config.yaml
model: "model that answers yes/no questions on an image's attributes"
encoder_norm_position: "post"
encoder_positions: "learned"
fusion_encoder_activation: "squared_relu"
fusion_encoder_moe_every: 1
optimizer: "adamw"
eps: 1e-06
Rows from block 3 of the fusion encoder, named by matrix and row number. Each number is 500 + 40 x the weight over its row's rms, rounded and kept within 0 to 999. All counts start at 0. Numbers have three digits each. After the name is the row's rms in percent of the matrix's.
# k: cross-attention key (fusion_encoder.blocks.3.cross_attn.k.weight, 160x128), inputs 0-127
k.45 092:450450501493496545481468520516546449461487490563554535480556447487552537515512515558529428441514459468525553444526448459509529479500494554546426478499531525470557456451518484510495509461460557581505520521443516456492467564440477653506480510467579495467518529496507491510453511488473582482517527521475550556504482524544458478546522488473436480489449539537475428526553589529507475459491
k.46 090:510572565520565517505518496544536541503439540535487424457452522443530462472451535450525483536493568554463512513507523550459519539488536421502485498528451412592533555537469466504467498442536494434546512515581464486465578501504481489536473496449531546538460568550519508488517508540537458536501479466518493558415526457478444502540483482522504510496489403481483482530529499526403567519513
k.47 091:464560566539525483446463505491528507507521513468525535400456500485507536451468435462496495465529521547511531457552495478523473485529472459559479570475478508486537548531551502442519542447497494539539480575479501540437417508460495527532534530492519524492446516516485523533521481450547448495537495489458499507521564581478453589528464556441558447527452436563418458513459447551400477474493
k.48 101:563505469477569509438475456512505498498527559466464458558580494491515550500483525519492499461510465532498499496438492429539502457520458451480480488477548528546429427538469386424524517490507540438531497552560540506520511518563514478511470511553518476510485507577521501430490521480540504466498493442565566568511529552542422467435485445486510555479590559502454550455456509500484485487436
k.49 108:505513520424573511517543483545550466511502527467446493493535486502535477532367495510531444496464567516488455464504521534473506556538498467486401534444482535497518531574504487474532535518447502435549448502461499484587535527492519511512503480469553468450497465498468541412506478452509444408501528509568488480552508434469493534543610503561523533453470499527490513520535482562505443444531
k.50 095:471512503565432527464513479431511564470535556502448542461511506523483532522567446525591506582473483461558516545486452507596515486519535531467512560499556520443506448529454496464508484473479532511473507545528493533486494451518499532450467542442477538413508390522489539503523510483443446548548526524539485492517506494522498459505521469532541581502517521424542479577499566404539460520541
k.51 096:502489498474518519506533508457465492510501507447490514516475501473503541514467538546469512523435551428535446520491508512558516538540557530537535508443474547526511587495534557444507471539512439522502504596481468482496526543598391576509475489436499490479477496434422561489542538433488473468534518479438535509535505470424513545569517456473546458598500477483520441494496438588472505503526
k.52 114:465519550507485479517506484448465526504496434515542524435443494542491506478526518422612476504548531515436510506512500520473484486469479462574528512586534451552464523504574520545482493483526500579435491502503468570463419485488528490484572498497454557463533515521502416584502453508500503464423522576498472445582464549507453464558514506483537482462505468489546495544505499415523503460427
k.53 095:493545521512428455482529561550524498490528452489543448517521500531520484465479555446437514455445538527503477471501471470508427487481450475514502531504430555496509546474485524501553506475571448499511552446481434455449489469447545482565480507510534436566497564492556488563498436577577496456443489469516430439470524464546507515458424491518473475514474529565423505512544504560521547443424
k.54 087:483449438490559515585516468487489504477453572535484523528461473521465382433532455486546568548507486489489466501547505504387465537504489527400500444530439525472510540477486517476509518517582521500493599549507522504479556531454516452477495422425502505515530470552478535449467484518445481548524523547539497545457483482470555435494457486506537503525506478467558457527506510427542461503529
k.55 105:512487485448538422547504512528523473525480484537511467538534490529565476546488543416489473503506501553522470428502531523394454521470452515543436541509470514468503477518489465576526464470482557451461533379484465458522568473418563487468502475524541456557532533472574464520516404516535498504490504563479511486523498434526519574473487523561516483434470491472520595476531485489524462501543
k.56 099:490500481473534539558498478494442442507464510469527483555515518558526520447505462506414511456502472518466549504530523485499571492556488470487582471527520468527431510458555450518481531566507462550559478586555472587481493527552427467521410483479532514543507491487398486477516560463530490549497512520466525497434558560456500433548489527443456467567490504522546433472495473489519530526420
k.57 087:478518499494476537439503517512578504529525440474437492523554492468516508529420479532528530467546452433552499510515427489458469515540474494472476478468543509538484465483447440505530444409562509442513447518461462508508568485547509517530512518555477437511432526533539478499455530500523428526479454430542512469514529452490448518431558500503484585518487494556488531476494467657434486474513
k.58 085:518505433489441432465503465519464468533494502486503490470537517527480518485503497401454580491495444479462491458464519426492449559470452513510544523499490459483529484554566471521489482521466485560482485479445560448512449550434513494415517451513484487505569442466419427552512522496549501552498556520536453431483544510407477600466467533480579514494571462462503509474476483519504490566473
k.59 096:501477441505448571501504565465459552547500495476464540461449586528423488518623467501451544550473525494477515535511472478551486448489513521515571523506484529492527486452554507474492477557474497575507507590542540494392444480508535470514507490438505548511517509467480503560551521547541547551546515455441468523549506555477485509557494526430544457535496510547519406489446514481511493555494
k.60 108:489481480479456505507493541559543553472491508481468567482462509451458467568492468542551440534466516481466516528486444538459509511468568520503469484501413577381531471445395501460565510455451492442498465464461487461465521482472504519539509525524552504452504524419589538553489504491458495495527510533495458504521489415544520583479462536581483536489446510465472537528536570504486511463551
k.61 092:496533549558480510488433522550511435497555442500550439452510459498510569491474456550468501418546441510531532563567471574503520439492529479554532522471473462502434463456477454542515512482520445479506467468492490515461529492571458495584494586537533514560456574528527458491457563494512566518510458489468539522459502496520493437441421452452422491514518508465453475533497502561483549505468
k.62 087:534542536483575472529526456488462536494451548528514487472488553441491489480460450473527481596463531535566460568509475558432517449568510539477496534498516508522531575476420552517505519520482490500520527503506403520486582459492519493498551465450534476445518479571489521471518486479482442525529511448455505577434546511512562463537545496516551482521545478444477436555462523402529499496580
k.63 101:544432470467498568541425481508494460447441487515511491521487467448503472446592454578487419511553487542519591534503487579445540483483525505569511502489499437461514482383517557541469526494481544485461502475541542486517511474539460538512459488466529523503496507537506489523512503442427590533544460551471544467514466450533542418488466441465492492497527486460542457463505516456513484557563
k.64 106:440492524557449480498537528456551550442512452487534498408563512523504477561503417516565506480490543490517457508473488495556525446532465526544488508431521503426529524530526448461507434556497463531529505588489445474466492510465472517500505497513535485534508504471468539517467562483469528493559524411513567499442483574524545572557517493474490430488446440501403525512511503487441551429442
k.65 102:529458534496525520425390390472453523496507543506627508489490498526454534491507483561458489515560401580556592485564535517535517420557572488524471495538462481433442440482526505559474489570531512484500495498455501472505480478491507509497470485567501521499557530548482428494505495453505527497521477457516514467473498518476463459471431479498502559521536529509534480533554516523449521499466
k.66 104:519516502458499524462444463508487464496467564477495463593427562474596473497482494510519505507484495479490501477507529514444589613487465460526550456500486410557506459470489488500518531484572499552468550517542466456525486525539565516525506369495482465500486549496500466560575492528496518481488508509509511519502520423505497479507531456495498479525466433446554477439519498523576553504611
k.67 102:513472472576515597523456468472568441472537522553494461498512523541515463472509556533531512529544442503465594463456516460503547495511500539530539532429534493525460422504518532428538520463473517478552564537450523481496534524527516473481484455452463466462482448520538433501414504441542513476602497554534592529433515489493466480530502529473563563531475483510495543451519521433555518487536
k.68 098:519503485503520413455464483444520475466513430483480517542445537537521526466466445511518496522432478491528503584540532517491519518480488469526485462545484472593499571502456443573416558400539489530467515454473433525541497475520503439477506495491473519469544545493468541553534524555438536487450568495432425504525507488417570517504498554465499475473454477508538503496473532526554515441592
k.69 099:486479536488464486576456459541457477525443530461488514568426481545498559510503568587417475519436554484410507526530489522453511520470534484459508436502546489589493534475479488467455566455506505436526496500520506479485519436533423493474524492484443506474439436473508526460509436530527473550493504496495434552515468449509466460545475606527522439479545563465525467578516513533481519525518
k.70 103:543459523433546465569556527519493487560436574524548501595494496516540537424522499479515498473535479518517495512414520508448484539451483472491519415526486548495459491538554548548583498496548552453559497506590525508507551486526487455477501504515478530491537484525491548468586566580518483587457469499517499496519522435513446482512483452546473468573571481493539516440523491569470483477498
k.71 097:492524506516500474497522548467516454447528523479520480529543479486425473463459450403551513509554478607570463453514563517479514521525484471508447509526490439473567599538508494494469462576456488483478562483447519478495489540527513473557507455474539502516492548485490453549560504458498543428450546531512451442513473489520541558481535449486518529574444435485462491399536446485526549459454
k.72 092:538475469507556459577532611438463509545535518456486505457433437478511428526470480504502503548507487549536399402476554498451409520534513464540519518570507575466526580594530444466535487491515502497523533535509518513471526464522539459508536501543506513524490444522473539525446496547553429494427514506489491550464448527487517523503518526466509534490482534493505465498523511519577444449457
k.73 108:528466490505506532429443498557564535468545481487454565421520508535445561451546540489495428505497440514538540505563469471543425482454547514456475578429515552488526487474494537566482488453470522503446473440464510525460489487515519486473488585533521507436553500477560479532428528433523497447457457538544522478512498546529508507498429592533501573461534482517528548520469517513505428517448
k.74 095:475520551503541432543581435493441440467420511485497530554568516503516481470526505428504542466514475452464504514497520450539461466513532493521439529491516482468524507479518571529480472507502480494528462456458508536514529537494487519522431580472498519430613568535520510475505575473425449544561477590525497454544566505443471522545547539539531545519561511527521461507441441477444537510482
k.75 107:485500479512476532462518533560455553467522428522459479486481497454543494542561540517493532489482489414495447536476443493504473425544547506428428563510492484387402429444484558445465511433465479468474513490466550517553501515444494507535512464540506498510495587475536555563454520426463507489483518559522488546547441514536500509438447486528465520465480495495455490514524547454578469528499
k.76 104:487524500587425535577525440494528537543476546461562472501509499528446460529491541481481493478514524534507465466528440499497529412527490500568506533498477519456481522546471510433513545502456514463540472535492525494495460531455405520531552533532506560547416445458446442421502414520522496506524495466490511451466499527528419503501497505505540430550473553472446530499527471535449576517393
k.77 089:472521539409514537443525496571474501394527501514579530520572555508456477485478519531513397463566485499595577513536541499490578483483503497455483528514508466455541510458511535539522476552470491454463482490478539494465526566517451485493532534523543467500498538552572424513489504426513558476581496548469465462539493563564514498445484444489461505534500562465485522490547476493461461541511
k.78 112:455519531482459431574587508514457491488411517576489521502521497489492526501564501499465521484513580497440460542433535530502494549494440488450511492462553544489511523523542483546572455536499449476505510468509476422479508498525493522529507515515493450460550492495479607433566548535455472539457505481462495540490541449563556486520516433512379414531559435519485509545503493494448508488488
k.79 098:568478433479531506502453526511561525436507471460418469514466487478548523494479550485471545531438512435496504469457520537441486579511449503492495450504474517516464458496513438460449527397509570478493551509492518457472481459504533422469453495450475483542468451491515484569497425582526481479477539536547581580513463428499457558501481503452527527475502453503493536432505478493546564525580
k.80 097:563445402404491499504526457535433554554524487521430435527562483500558489499479523476515477539546450456555522475539486544492487444530554513446490508474562562486517514521502492517456575466415468503530475502476539467576500486431454473429494478470464501518481508499494482513584523521462473536490499628530447482470503496507452523466520505520444494471468463561493472496484445452541505556566
k.81 106:528577502569432520528456532458517475460478507540491515485543519429501518530489464494485512486528479536504441498443520487518517500494452459542515463499457524493513466515476545500495492619507489493540500465470533513464472507473498533523549561439486525505528412543462463521468509443510540414584454425525511398496523501506433466616518505592556499555449491453510456485468520439501574506449
k.82 088:545489486556559461486463566522479468548439492574449542492458514512553497468547505590500516516527488410601549530526521539420455459575506498548536522455499561537534517543524523553535549499511483478545455451466561460461527481480513459484536544520524487539462456477497473525524477440535413514470485488491528443474514515485500602566560521563528526498506504545533502570466485472471563496473
k.83 102:418536572551524543503457502481447515510500446602507506521479492431567540519467464499521485474487530529434503545472502426476462574487486492516512466458525507548489539457476486522484487462561476486488562498510417477418514411521529562490529534412475435418525548495446543491503444464506524472494568476460525525562519508500517461557504547570449471463535479561509474550555500480477536469535
k.84 100:497456433459454504443505515466571509461515487402512523520522531512460535455516476419466462482541536511539480412566474479597501442451518526532513547566464545469544433580542518519523489510462471529505498553523528497510423494487477495477461540516521500534456504490471517495531563538603495465512502413562547415437530491520516501500443529467544496548545494441499543437501512529488484449470
k.85 101:511558517474505494510553506459437568557544438507441540526526558575502447594538473497482555462506505427479475564518492443542451489497501502517491495535479476528462538405527468435487479533525464484513477541550505548529461576482486564497498468495531481511569514418480472481509552556403440495532520511459474536564443490461501518434539528437428428443526490522456513501497494453530487483478
k.86 105:574447516570465438503489511512593465465462584456590545466488511524483451510488476456531526479474484604496563504471497522493470497581482484516506537477467449480455516450483525500484498557505522520506535475521491526539478535479503455561479487635572578585485506512535461512459448553463494524475457445527557453430447510445505524488489489426518529508449514458513490448496546479488507477505
k.87 092:482548572526498444504491493582474510450507435553495498548494516531524501502542572511526524482507516462569517569444542538504478555437486535457509435503482453506595528531400466488491512466440485498493505424488488411549539476526495535413539508426540462476499431552489496546499513418550548485515519523477517480504505466546459465595545465488487500575495502407516528493519487534497505496458
k.88 101:501477487461547520472524399512510533535508563476523464487458410486516485504532527538515504507470528498518467437517483512518537441476625475491440522513483543476412468519452483484511583471475550461497485526541557470542483540521530452513439424582519536511457560539538604513487520502519488536443556524556452558479432490530515519457448481501444503488539492454533511528461571505534473462562
k.89 106:519502536454432533464534425545502550496606422456529492525564482566501526533522534467494545487512517521491545517473501464548527457486541493457456546468497499478485474459533396503493473492430505477522421488508525468535455538471501485488421481557495449508502508488549509450531526545448508540473509515506439559496444557474478486401473467453438539432582532509445542472548519556449544525540
k.90 092:621507385501510470473520526498532472517481525433496518476505520540517482510489461479531523564548428446533480499510495569489504511567479448472529544573465485447487476523517486443481551476533568474525465559502530475527537577482533458462420523545521549574467542531494431504514493521488471522457463513616499476504509521511497529460445505448560520480494437472491443436541472473548549557519
k.91 086:421473442472570513522512546503527449520446541482475456487496537492484488425477513473435495466540451457525508433560442509532460472516471479552532541461476495509557557563585557580559478457457441508464482518533522477430438529502465546543479480545481499487508522555451465524479545519593523494485470507547529482518547531539533518538502484448511451511395508616490477516504472483479548461506
k.92 091:467473509505523534567450461495478494541422522574534516471439472416575494480466492552534488463448480545436498488442449448475524512497513527526505495482547521535506515482459482515511522431573511440445515519548420523444536390535544527570525449466463507411460553513481559533518454443551535534464553503483500577509465469469502506522557506505483475473478525544547441554523559482490493459520
k.93 101:510545556547470447467449463546568459425504419494522502488540488449458505481497507474502478464505504594528467531481523465489532516439513593492414507499490476413510507467417445544535461482503474563507502481508528443533480532564481528434532506538516476498517469536494502500503440438502531490520534445416517462439479477489471471510464499523459574537567588474538592545498513571516503518458
k.94 091:467539548449584533520575533484507442475491552471464557546501540475476496478422542517506473463491553407461517511541516552482511554470475566481546396507484516581489543448529533514476441474593497509472528450511454463489495459477553516467557458520474506508510445478419482521446545516467470486498523505568490567506496458521505441502475489520472477452502558479495453538517518513508439434398
k.95 104:515517413530552540523539532478532540552433494502395508527521558449596451488447473463524507521502505512445506539451501461462487558516486506493497496464524491570535561438537557503453502507574534508481562509489453513451537526469475504565564541397503518518516503534481478547469468473470540471543507573519439522526508527513492527547562550527538433504453514534508441492504453422566507533440
k.96 101:522465460554512566492469539533486503527484514476364479548514524439450493471434555497486553544513501457430540486486488490588601461488515543530499535545429509435559484474469531458520527509408492516486549545456539496487475508516460484505464586469502538527450451474546494451543538470540480526547442454537477570539507495561526560485541534486469450526473490488485446536504453506518559461482
k.97 099:511527450451480563529486497467537538463560556435464548530472473466484559495529500556487498552440405465461583471587479503532529445534497563515476539527506540464481444457472430497469444489451464552459547514463534468491475505522530473500507554533533496506471456491550509455462474515449510529478468423530543505497433460534489536517481541512445532444570614462537535514446509530491558556525
k.98 101:490547512507571510585534570451523463553461476478444488520458467439520484463491533491506553570477475510407435567489507480434488557437482578423504426527471514523561554489476579451508544457521493470467563551544422464489542502516459460469467548488475492505446540514478590501461490560496475448521512473469479561486490463510542554510536472528476533486457498566517526489453515445512527507511
k.99 101:493541529505485441492526558436490452474419382576507478474487511497524507506441543479507434485542494530482451493478492494526478537543447434473507462490517453547445567491551463583522466482520477487527465546533504563545551468569488519577477507465513455505480510541441475447488474491556558503487581463439450469533498531491477533478559513421428519576481462531529569500547468526480541478497
k.100 101:480497464512522532481570518512529501461533487461448470503599543529491536512449528444539518468548503453526485454516527538551527462567538491479497597528495551465452445444550467501482494542460493463493502503459563525490453466453490408570402480527513498549486437532449529511572547482489452547586444489564472463554519585531516514458461502459511510501546496478425487470453496474450511492450
k.101 099:494465553484425474444392474474486487465544487569563470484433431504513502460603526558540425504544534564477516479426465462504421437532499411522474471512524463490428455525476464489454502464511525547474487476530529515521519515505503541459545465544568517492519563487566489504493469505575512435441576519458519539569426505484471468497505480464486501502520486480480495552539521508518525541538
k.102 096:503477507452479507483477582477527547566514535434485511509549488485521486456463505508410491542469462544528570526558515471486496504514510543491462532517530526473469505554444530608481567461452491472473531495453488422509525550448471543467487540501426510532515476514524488429417557465461562507518429472509557502421492418481459432487495509553557549481526571518495473429541451521454510510552
k.103 093:462481500502496486475505427503485459465488525583570506540505440533503512497453467484530499422619516503529452474397491539485446507523467415450463495481524484525510525529554548431471522544462510436504468425550532537509508475511498523452525515469466510498457536445459459515561432453565480478447572503554464463574448523536501508474514403542484463451516479516429514500558480481498528494474
k.104 104:478508490556422544423481506462449488506508454505478560466421448507451535504536474532484510467485528504489502553451401456498482421459514487549458443501467529494494484513461535464450469497568525581422474516529439536449426530503519588482512463495492518451524567489549524578440440480514534430521478554440489538466510544472511442491501472492516490534467497458494436487536556444537454533464
k.105 088:513526517426515441545507546458552508471559492423465474495511515518503541554544449476560463520420455515557479462564524507522450474556504518490511506566519502500472510413465478551452444555473503494487491472554534444554493480532530445517451488554503428497549494562460475522511561464476493557486478447475573464462452478536485503477523514421447562436512531441517490423454511505437526474582
k.106 091:520454477456512480541496523510533549447463624482566488467544558508529521492492527491537505466499511495614491505503582497466483604492478479523482535460521446508564541503460446489566523527492518419545492431543519423512523442547530447493479535488517521557502480560500494490526549500542479567493547477499591463476520400514540512495510501465553491451500477447456528410479450496504493504528
k.107 107:538477481554489519514490475502486510512433461566568479485459531489510515541472505470499515523523558584487557556427524477446515569444539504494521434473434486483548533564444567550496549488569481489466510459560448504390509514503508544468509547469462501459524510510486507574504492470519569418477520579488489483448540466453497440528436463551548507511478430452500468498547452436520439478503
k.108 102:490413485571518530492499549492447539532502439518384521462463565501492470505517556487495541541477515421443475482481498445554534502572523490561526556514427509485487483473519488411562549475514525539575527549491535517457448464532546494567483512457536480568447470449533537519465463507497411521581486512512482513529546534512481562504483519508487429564465446502476441517498499525510527446457
k.109 113:489538517522473469550560497506570475516463475445559489492533479566567527516509487448506490467450498513471448466537575463505460510493515523485527553468572523513453527478522506539524531610503503460531435538453492568595498487469468491503435476466487506505603440554457500488445494490445442495559455483480515379440562544476515516488505528523576519525534466477521513516465497457522428472452
k.110 091:503489455517526480514541481483488503564449493480556437460521529570490520516457565465480538486452541512523521488453577454472464599507495502514531515436515530564501561525543540565577545514464500462480514501522462517543576496515513436547544473449444433558521415479508521431551440514493485569433487477568465479504500450457474545499483501512513447469449488481565535496498457549453418466537
k.111 099:464473530498473491501460530526446455540492490501443480469451455479518482469504504553429505493488470483537565567522460528463484469506474488536442416517548470483518528538496553500483531447511530575439510506497434469515458556515511545467582470479501543479460518473502480510462422535470459517452547581506471582502392441521459468538518496481523441511568576505563497594509543533531555581511
k.112 114:531577507435488437428485531458535491436455503519532494511550494449475500482489545543467412428500460545495489489566536504472481449463502569426472514475493440479505509460480429503474432560550482431444525448519510522501568545520520502547514519566561467513488521499553483490438529474471553423488565438516541548535450472519477503458516476514426540420512541479464510552528534513486545559509
k.113 119:449466449469473509455547583457505552551546462429454461435527544464488569545526532454516516531451572452493459479522496484569452373504513542477497525466547530510547533537517492458534489498454519524459489547471556535483492517563484469480551518463436480534437460430491576505480444512484466524505542509485499505519478520538485549498577468489520508416552542568443514561471487502504451465521
k.114 090:514590510461446527485541517492497527473468471455479525508501442491481469458535521517485509484518476562517514481471470530550439493514502515478536495492544466446480490444502541503406476517508496509430543547476538495510513501512460537525481493465524473478504541547455436560476543473480510418529551534549507456458460544564518511434455454509469571500587548431523472500573549413544583632456
k.115 118:439436520457501530468499525508476565494619468485478458420480540528511538514512533484516503483503511421503450529471496486635506410473524454524443513516540562555541486520594511430452520444439515541475519555481531539474404545552479498506507491497487473501485486473463504522499513551491514484504467463441470515509496571534479474543521485447531427522508455544436448534448475479513508435497
k.116 092:489514521518489512498459489488511523466507466486501445530513596416493525507483487480472531456511478517463404532484565508536498487468460485584462530554456501554573501573526520484518422485534545574532573495481511481447529472532498480491598507522537512574462448529459541500541444501564550469556446478418478535566545492527480456566503465460494430482456485523442454445444505521504510469555
k.117 087:475581509499574487568488519415468477547500464509415488489489470576479453520465410523534490499531521515489500473456527533499460629521526470527489523486531460521587510489515461480503540560556420465461434535514439521503530543520468493514468530462524508487468531520506453465496545399479432467479484486466507454493491430531439439532534532472501561561441526457514524546477472514526549452487
k.118 102:455500500502535481438485448546501506448540415500532595522552478499460602512546536512595501454454532518487527527533429457494448469496561501465451520507435511454456509463487469521567463504465487506473499452533512597497491516470456529501438558549570469508524475502559522487515491533534481524496456465511503508572495552476517482386496524517448463496548503494517492441533507535446393474481
k.119 094:486573576558529520452474515496463490489448399509497554414421501535468547496514481449488560484500505489523493533477513405592542547532538434550525555530477479512545470483468535478516488458524483547554554527506506500494470492522534516500474532473465493475525508572449477504511519534467472565513435434505453457512562524551484556575499536496565405556518445499474451480477543479475534449463
k.120 091:503489459495472519403536521532499457468514508460516514477508408513519533549515504535442480466513474546546563515532466467575523484442538573485509531482536491398463416481509450455439489430469488538467483473443549473511467486518536505461454478545512506474511508547527512566446523557552553482442537545506524453469421519511553478425486521511496544504592543492536495487547540460602483520459
k.121 116:485453490480518556536547447508499489546477618529451483568484458455569436482447521523470532497533487535531539508458583493517529568462501515526540558445491447549501494514511543470588528553461491431552513511480509464491567466488472522451454481503502470484528468456518487483511496485477469459501500515592491485490570469464488490535542471561602575583516498462513548475435423453477488534517
k.122 096:494347463508465533503470505513459533576497530499551518488529531497493543507523494522499485556478565484512524505547421517496507447501558526518474529495472544516493484479548541547581470462454530488534484457526450504483479482468487464468586470547531538574515423453554511512573469577511523508444443484521526536554502548514525470534477480558492475480496472559474538524433517554437422408535
k.123 125:514518497514537479631490478526508457529428552547532511587467532512554390458473515497527526456488470489459532513539573557444537656485463484473499445535442484595482527522504450493463538464567540470511570514463429432507509489509498511491497499472504558517539492517479509485502447492509495499495513547473489522496550399471520459501499497514484464493462466507549541429514496512508483504505
k.124 101:566449510567543551564528529527485449532442563492505478523453510599531462524458491485552442506434483533478568485513490509419579581509500452583510532558440471500434526534452474593537515486509513501556478519531453506471517499460482483497460446514583496485456503441521529471519491550515470572461470474511460501435506461443522481548496496482520507490420501457542486448466508564454481498506
k.125 104:484555453446541506438472499477507529470478573520510440507547503464488530507521478517460422510493508555526540528510505478507439385532425574418455480465550488452431426473444465587483494472525515484467461482515498451543580472465477523451511558499459503520509529509517483480443510448446516464539527532513572475452490460504501501430540486474486620463545546500498538529550529474508514553515
k.126 087:447539459478463528515468474476524504513506577559531514445504456551433482469534494467509591531527520515557522487439451454520540521539496419554561552505503462437470516519571613539516476528493501507554545557538477496446414505458522549482535497511513492458553492535516437521526485494512511468517442508543475530514518551533495508585483484474461492549470483546523460426484516446553560504394
k.127 102:504464470509540471523556560577520489490491504546455559542480509516543454451460514509495523539485535367402517485499501538452469588508501492455495397514482533594519580488472482484515560432503485470513471491499512483474582519481495486496492471441429477527471474512505500502519440562475485568536484518433451441468445426542515514482491538489579464479460510482474574516537502510495476504553
k.128 094:497450499493491516476457537534517534501469471509423512472460437586530502463568566514526468444427488417543565503506474476512425548487547516438489547507518512439488426548477530471522445478525492553492454520452552573554525514539497490561406509504480471537494547461546498492559503479498481604463476529524528467401436528461461578506525487492501530479557520460553493475499544467520512482516
k.129 093:454534555427432449488502447445391444543455518513524476477536505462524477528546498585449535499489503547480461508442556440504501530535552462601572495402560431595522504488512529551487449504524524444447478506516504536544573487500493608491500494495471478474492576463501536489506474498510530476455490510515558510510521544479490514496485502506438490520419439498509506501497533447533498516522
k.130 094:465502544544473476519444579497503501556514439533586469425465464471503502485457434513463446452571465486581474474527497526491525432543456429602537524494462551443452523513501478554498488533478502567470518527468444525509549461476527476514493478575468487442448523476525503535410411513561475450505551506446455471456576474468497488520499514530534545545484532514501500483560448528513536513518
k.131 099:464466475501465493528481457513467487523458469526467528449488499517476515526588549489474513549504443485485584492484479486486568518459499465465480432543481458499445503480540521484515517421519554524463572474489417511414477456554575590482575445465513478490528585564519513566555475530476547536513469592515457537493508473524526416547467419453486496463544475542537535479512503482456454478491
k.132 097:594505514435511492429507487447505447531532489461527503515518414438502534515436473504552433482534534559609494577522561551471463504459479463476545537467540470495490472530490476543452455504538430454503428491543451519567579507470521502434509540586502520507527424451504480487484461509488501459476489508508460451529541493482494507478480475544515533569574492456548484441423476518457516529489
k.133 112:486534470473520559535465562453479473511481503446562475488507518584524472520497479497562466504520466426568448440485489540522484509559560503563465512440509529476514452501481578479545538520485516463475431527458544580467569502452474557508394469513456472488490533497554494468463493502503451562550553506513526466427499566500451556525516503560530500494455539498551454545597481422514515535515
k.134 108:575472463470479454461479448503502530518496580446520457490525550447487572505581485577498542513400528556523452510499505500523489525498563553416416564532540524476460449488485484477446529514508466413535459497527478484485510492499497464430507534514491506512582477465501526452489504470521538446513395464511534577521477531565542424467490514565469544518541506506528515443479533533500455471469
k.135 093:456510482534433491470548483478429543496478510480454519497522517473468514506456502516544497500503518486443428464481473477538555470532566448569492399533492518583513496520510486425480497506533561579537488569473490529496459451522447588522551512471456553448511483482474534458483518500430473521533508546476469491488521569527451495549560537410530443559411512469514439527471534458540487420474
k.136 093:556451442554523487538568458447496466519524550485415564534526562493493484546496459455523541521435531468476526566486470460439484501470414538454506471474482482523578503558471487449556511515441510486574547532477458422455451511487500492441532535485516544515540452529484511472514549453428538532462467527494561519569505430581523486484590551501526474487520494536530491553431471482479516488503
k.137 112:508517487483524479494491439525453551520550489516434462503527538390477521478485503497529584498445584540479417541485453426496558486467484566495414575517456506477541531487462502442488527490460542528488559522495440447542468494526517492510613494455527592476520479490502577478498509524514518406481475476519442551531474511533552495471536524498496496530463493527483463511449506575468447486432
k.138 105:461478483555497512551519484579532528483443498521452485521444533497428436480457506432428540478527536501394560450547480484484625522505469529561442444554481512523465530449487489502512537434479523526499555501503484488431418496495537590569550498476479518470449561520497463538502515521547520542551487516464506533463506447460460455586450489490545488475508509459511495555548500475507467471493
k.139 110:532509536487486504495502512447486490485518514561526413486562492425577514513441477478536466472610445524558526458435503488558435557527506449551552460404528474579481496516529413504445456489544519511524508489496588531510508520509493463502507520539487462450516506458442480491446510524484539428437506531540471549625516474483493517495486490456513495523565502547456509492525468508511565485554
k.140 100:504491547500507463566487484562536479493423546501501490450441460483493451411499457455478594496482531560424489477511534515432492494522490538512525548491485474478574516481511487496477586537461447515502524496508545433557539511486477459520483557483531506592505523510485486470528447485470534541544443422413515453413530500557467469443472586522471512469422521521560510520510510523515517561436
k.141 102:463540491570630551495564507544503475458448513527456505588492528557500432511453536438480490499536545444465486515514448532401530505503437537576493493549409469517545576454491543463552494493463562445491522463489437531535498511468500466500501521482546449532431541521476522525498514503529493495552553485513495478512529426495472503501537518533553487498487489498467549576489527543414481498446
k.142 093:501491456481514521412483527526522455462446449519504531519532489529521501519557550548510444519505465449543537506488542509508539501438419495501579496564493444536433438469527513536448512409541515541480505438458441544464457456503587513547531438464506471466533459528530515617526485535527431505532507575527485468421480417509499518535453449525507515549538499462508493466502501449512429513492
k.143 100:529468524482550525493449540536574469501541495486517478469502450526528509531533514508536489462506468533486553459507441472511401516507550554459507552490534455408480498463526566518486485501471456458446531468491485509481505556504513480406473449501560425472511532516554486523475462475442619577509452510451525518472454497526508499498460512441416467400535476578558532417520513507468536523525
k.144 087:529450513511570516485504485468490526528509478582525424478486510522490488456608509538532486511509458493563505537482457509545562499478559518510473526439547550458543515521525564480481513485489527517505470437494523488481486504468571493452443478466486489504532515510553460476510438450432494515562450528472494526483577549502442550584440506492524513519493421577451476445507443401507501604572
k.145 109:492483499504538509502509586534446533478519486518567522488495459476489480464489493560501423485492488509543469510572488572421497471444490534547522526623494468422451492522435587584496438513523486488447513461559444495465562468489524513479501457559483482538478510487560512524476497513537513549502542521483461497507400471564563458407503476493479528467450542496505512499537562530459464418518
k.146 106:546442483569508463540497409465544519424492545502481446506503466461569432505517494560476587492506442553521557444536498512566580548540474527465503458518479513483477492493560398424547513484507555495495574483501489437501410499505563457525474488463551515555562523503457535478495546533542489540528489427522532501503529534474532494525494471494554467531486437454472475421475513515513490483449
k.147 107:520480478507407544452521457474485546525564496434419508448530503519526512583551506483540465509516484503492459496541462450611490470482528514429395478549496554447459501492453464489478486520441484575452467544479501508568413516529516553513512502504453489514475525512481526540420502523495527484528505462475463497472467529522510530460504540496510591409531560486516535581502544500558550490452
k.148 110:524494505503512507493504515488485502573497472478437591500456508595499542535501469495556501496506480468459462507464489514439428505509474505478506463425494506474612536468449528503457559487461465562550398517454493498511551531462511528517492565535487478441538504464501482484485464445460459507531549561567503474497510474477448561463554637500508502461465522518541542611538473500509560530501
k.149 101:510569442522476559506432511536544508541451501565456473508528525515475487460543478503534524524497498473451441535498506531361413484495513469476510464425522507571522559542528531513431529484505511447517476486461466557525528508470495514519497625502482531516461434518492504412481502498489471445477510504469519497534542549463463514491481608569488541460504482582524465549419507518549508526515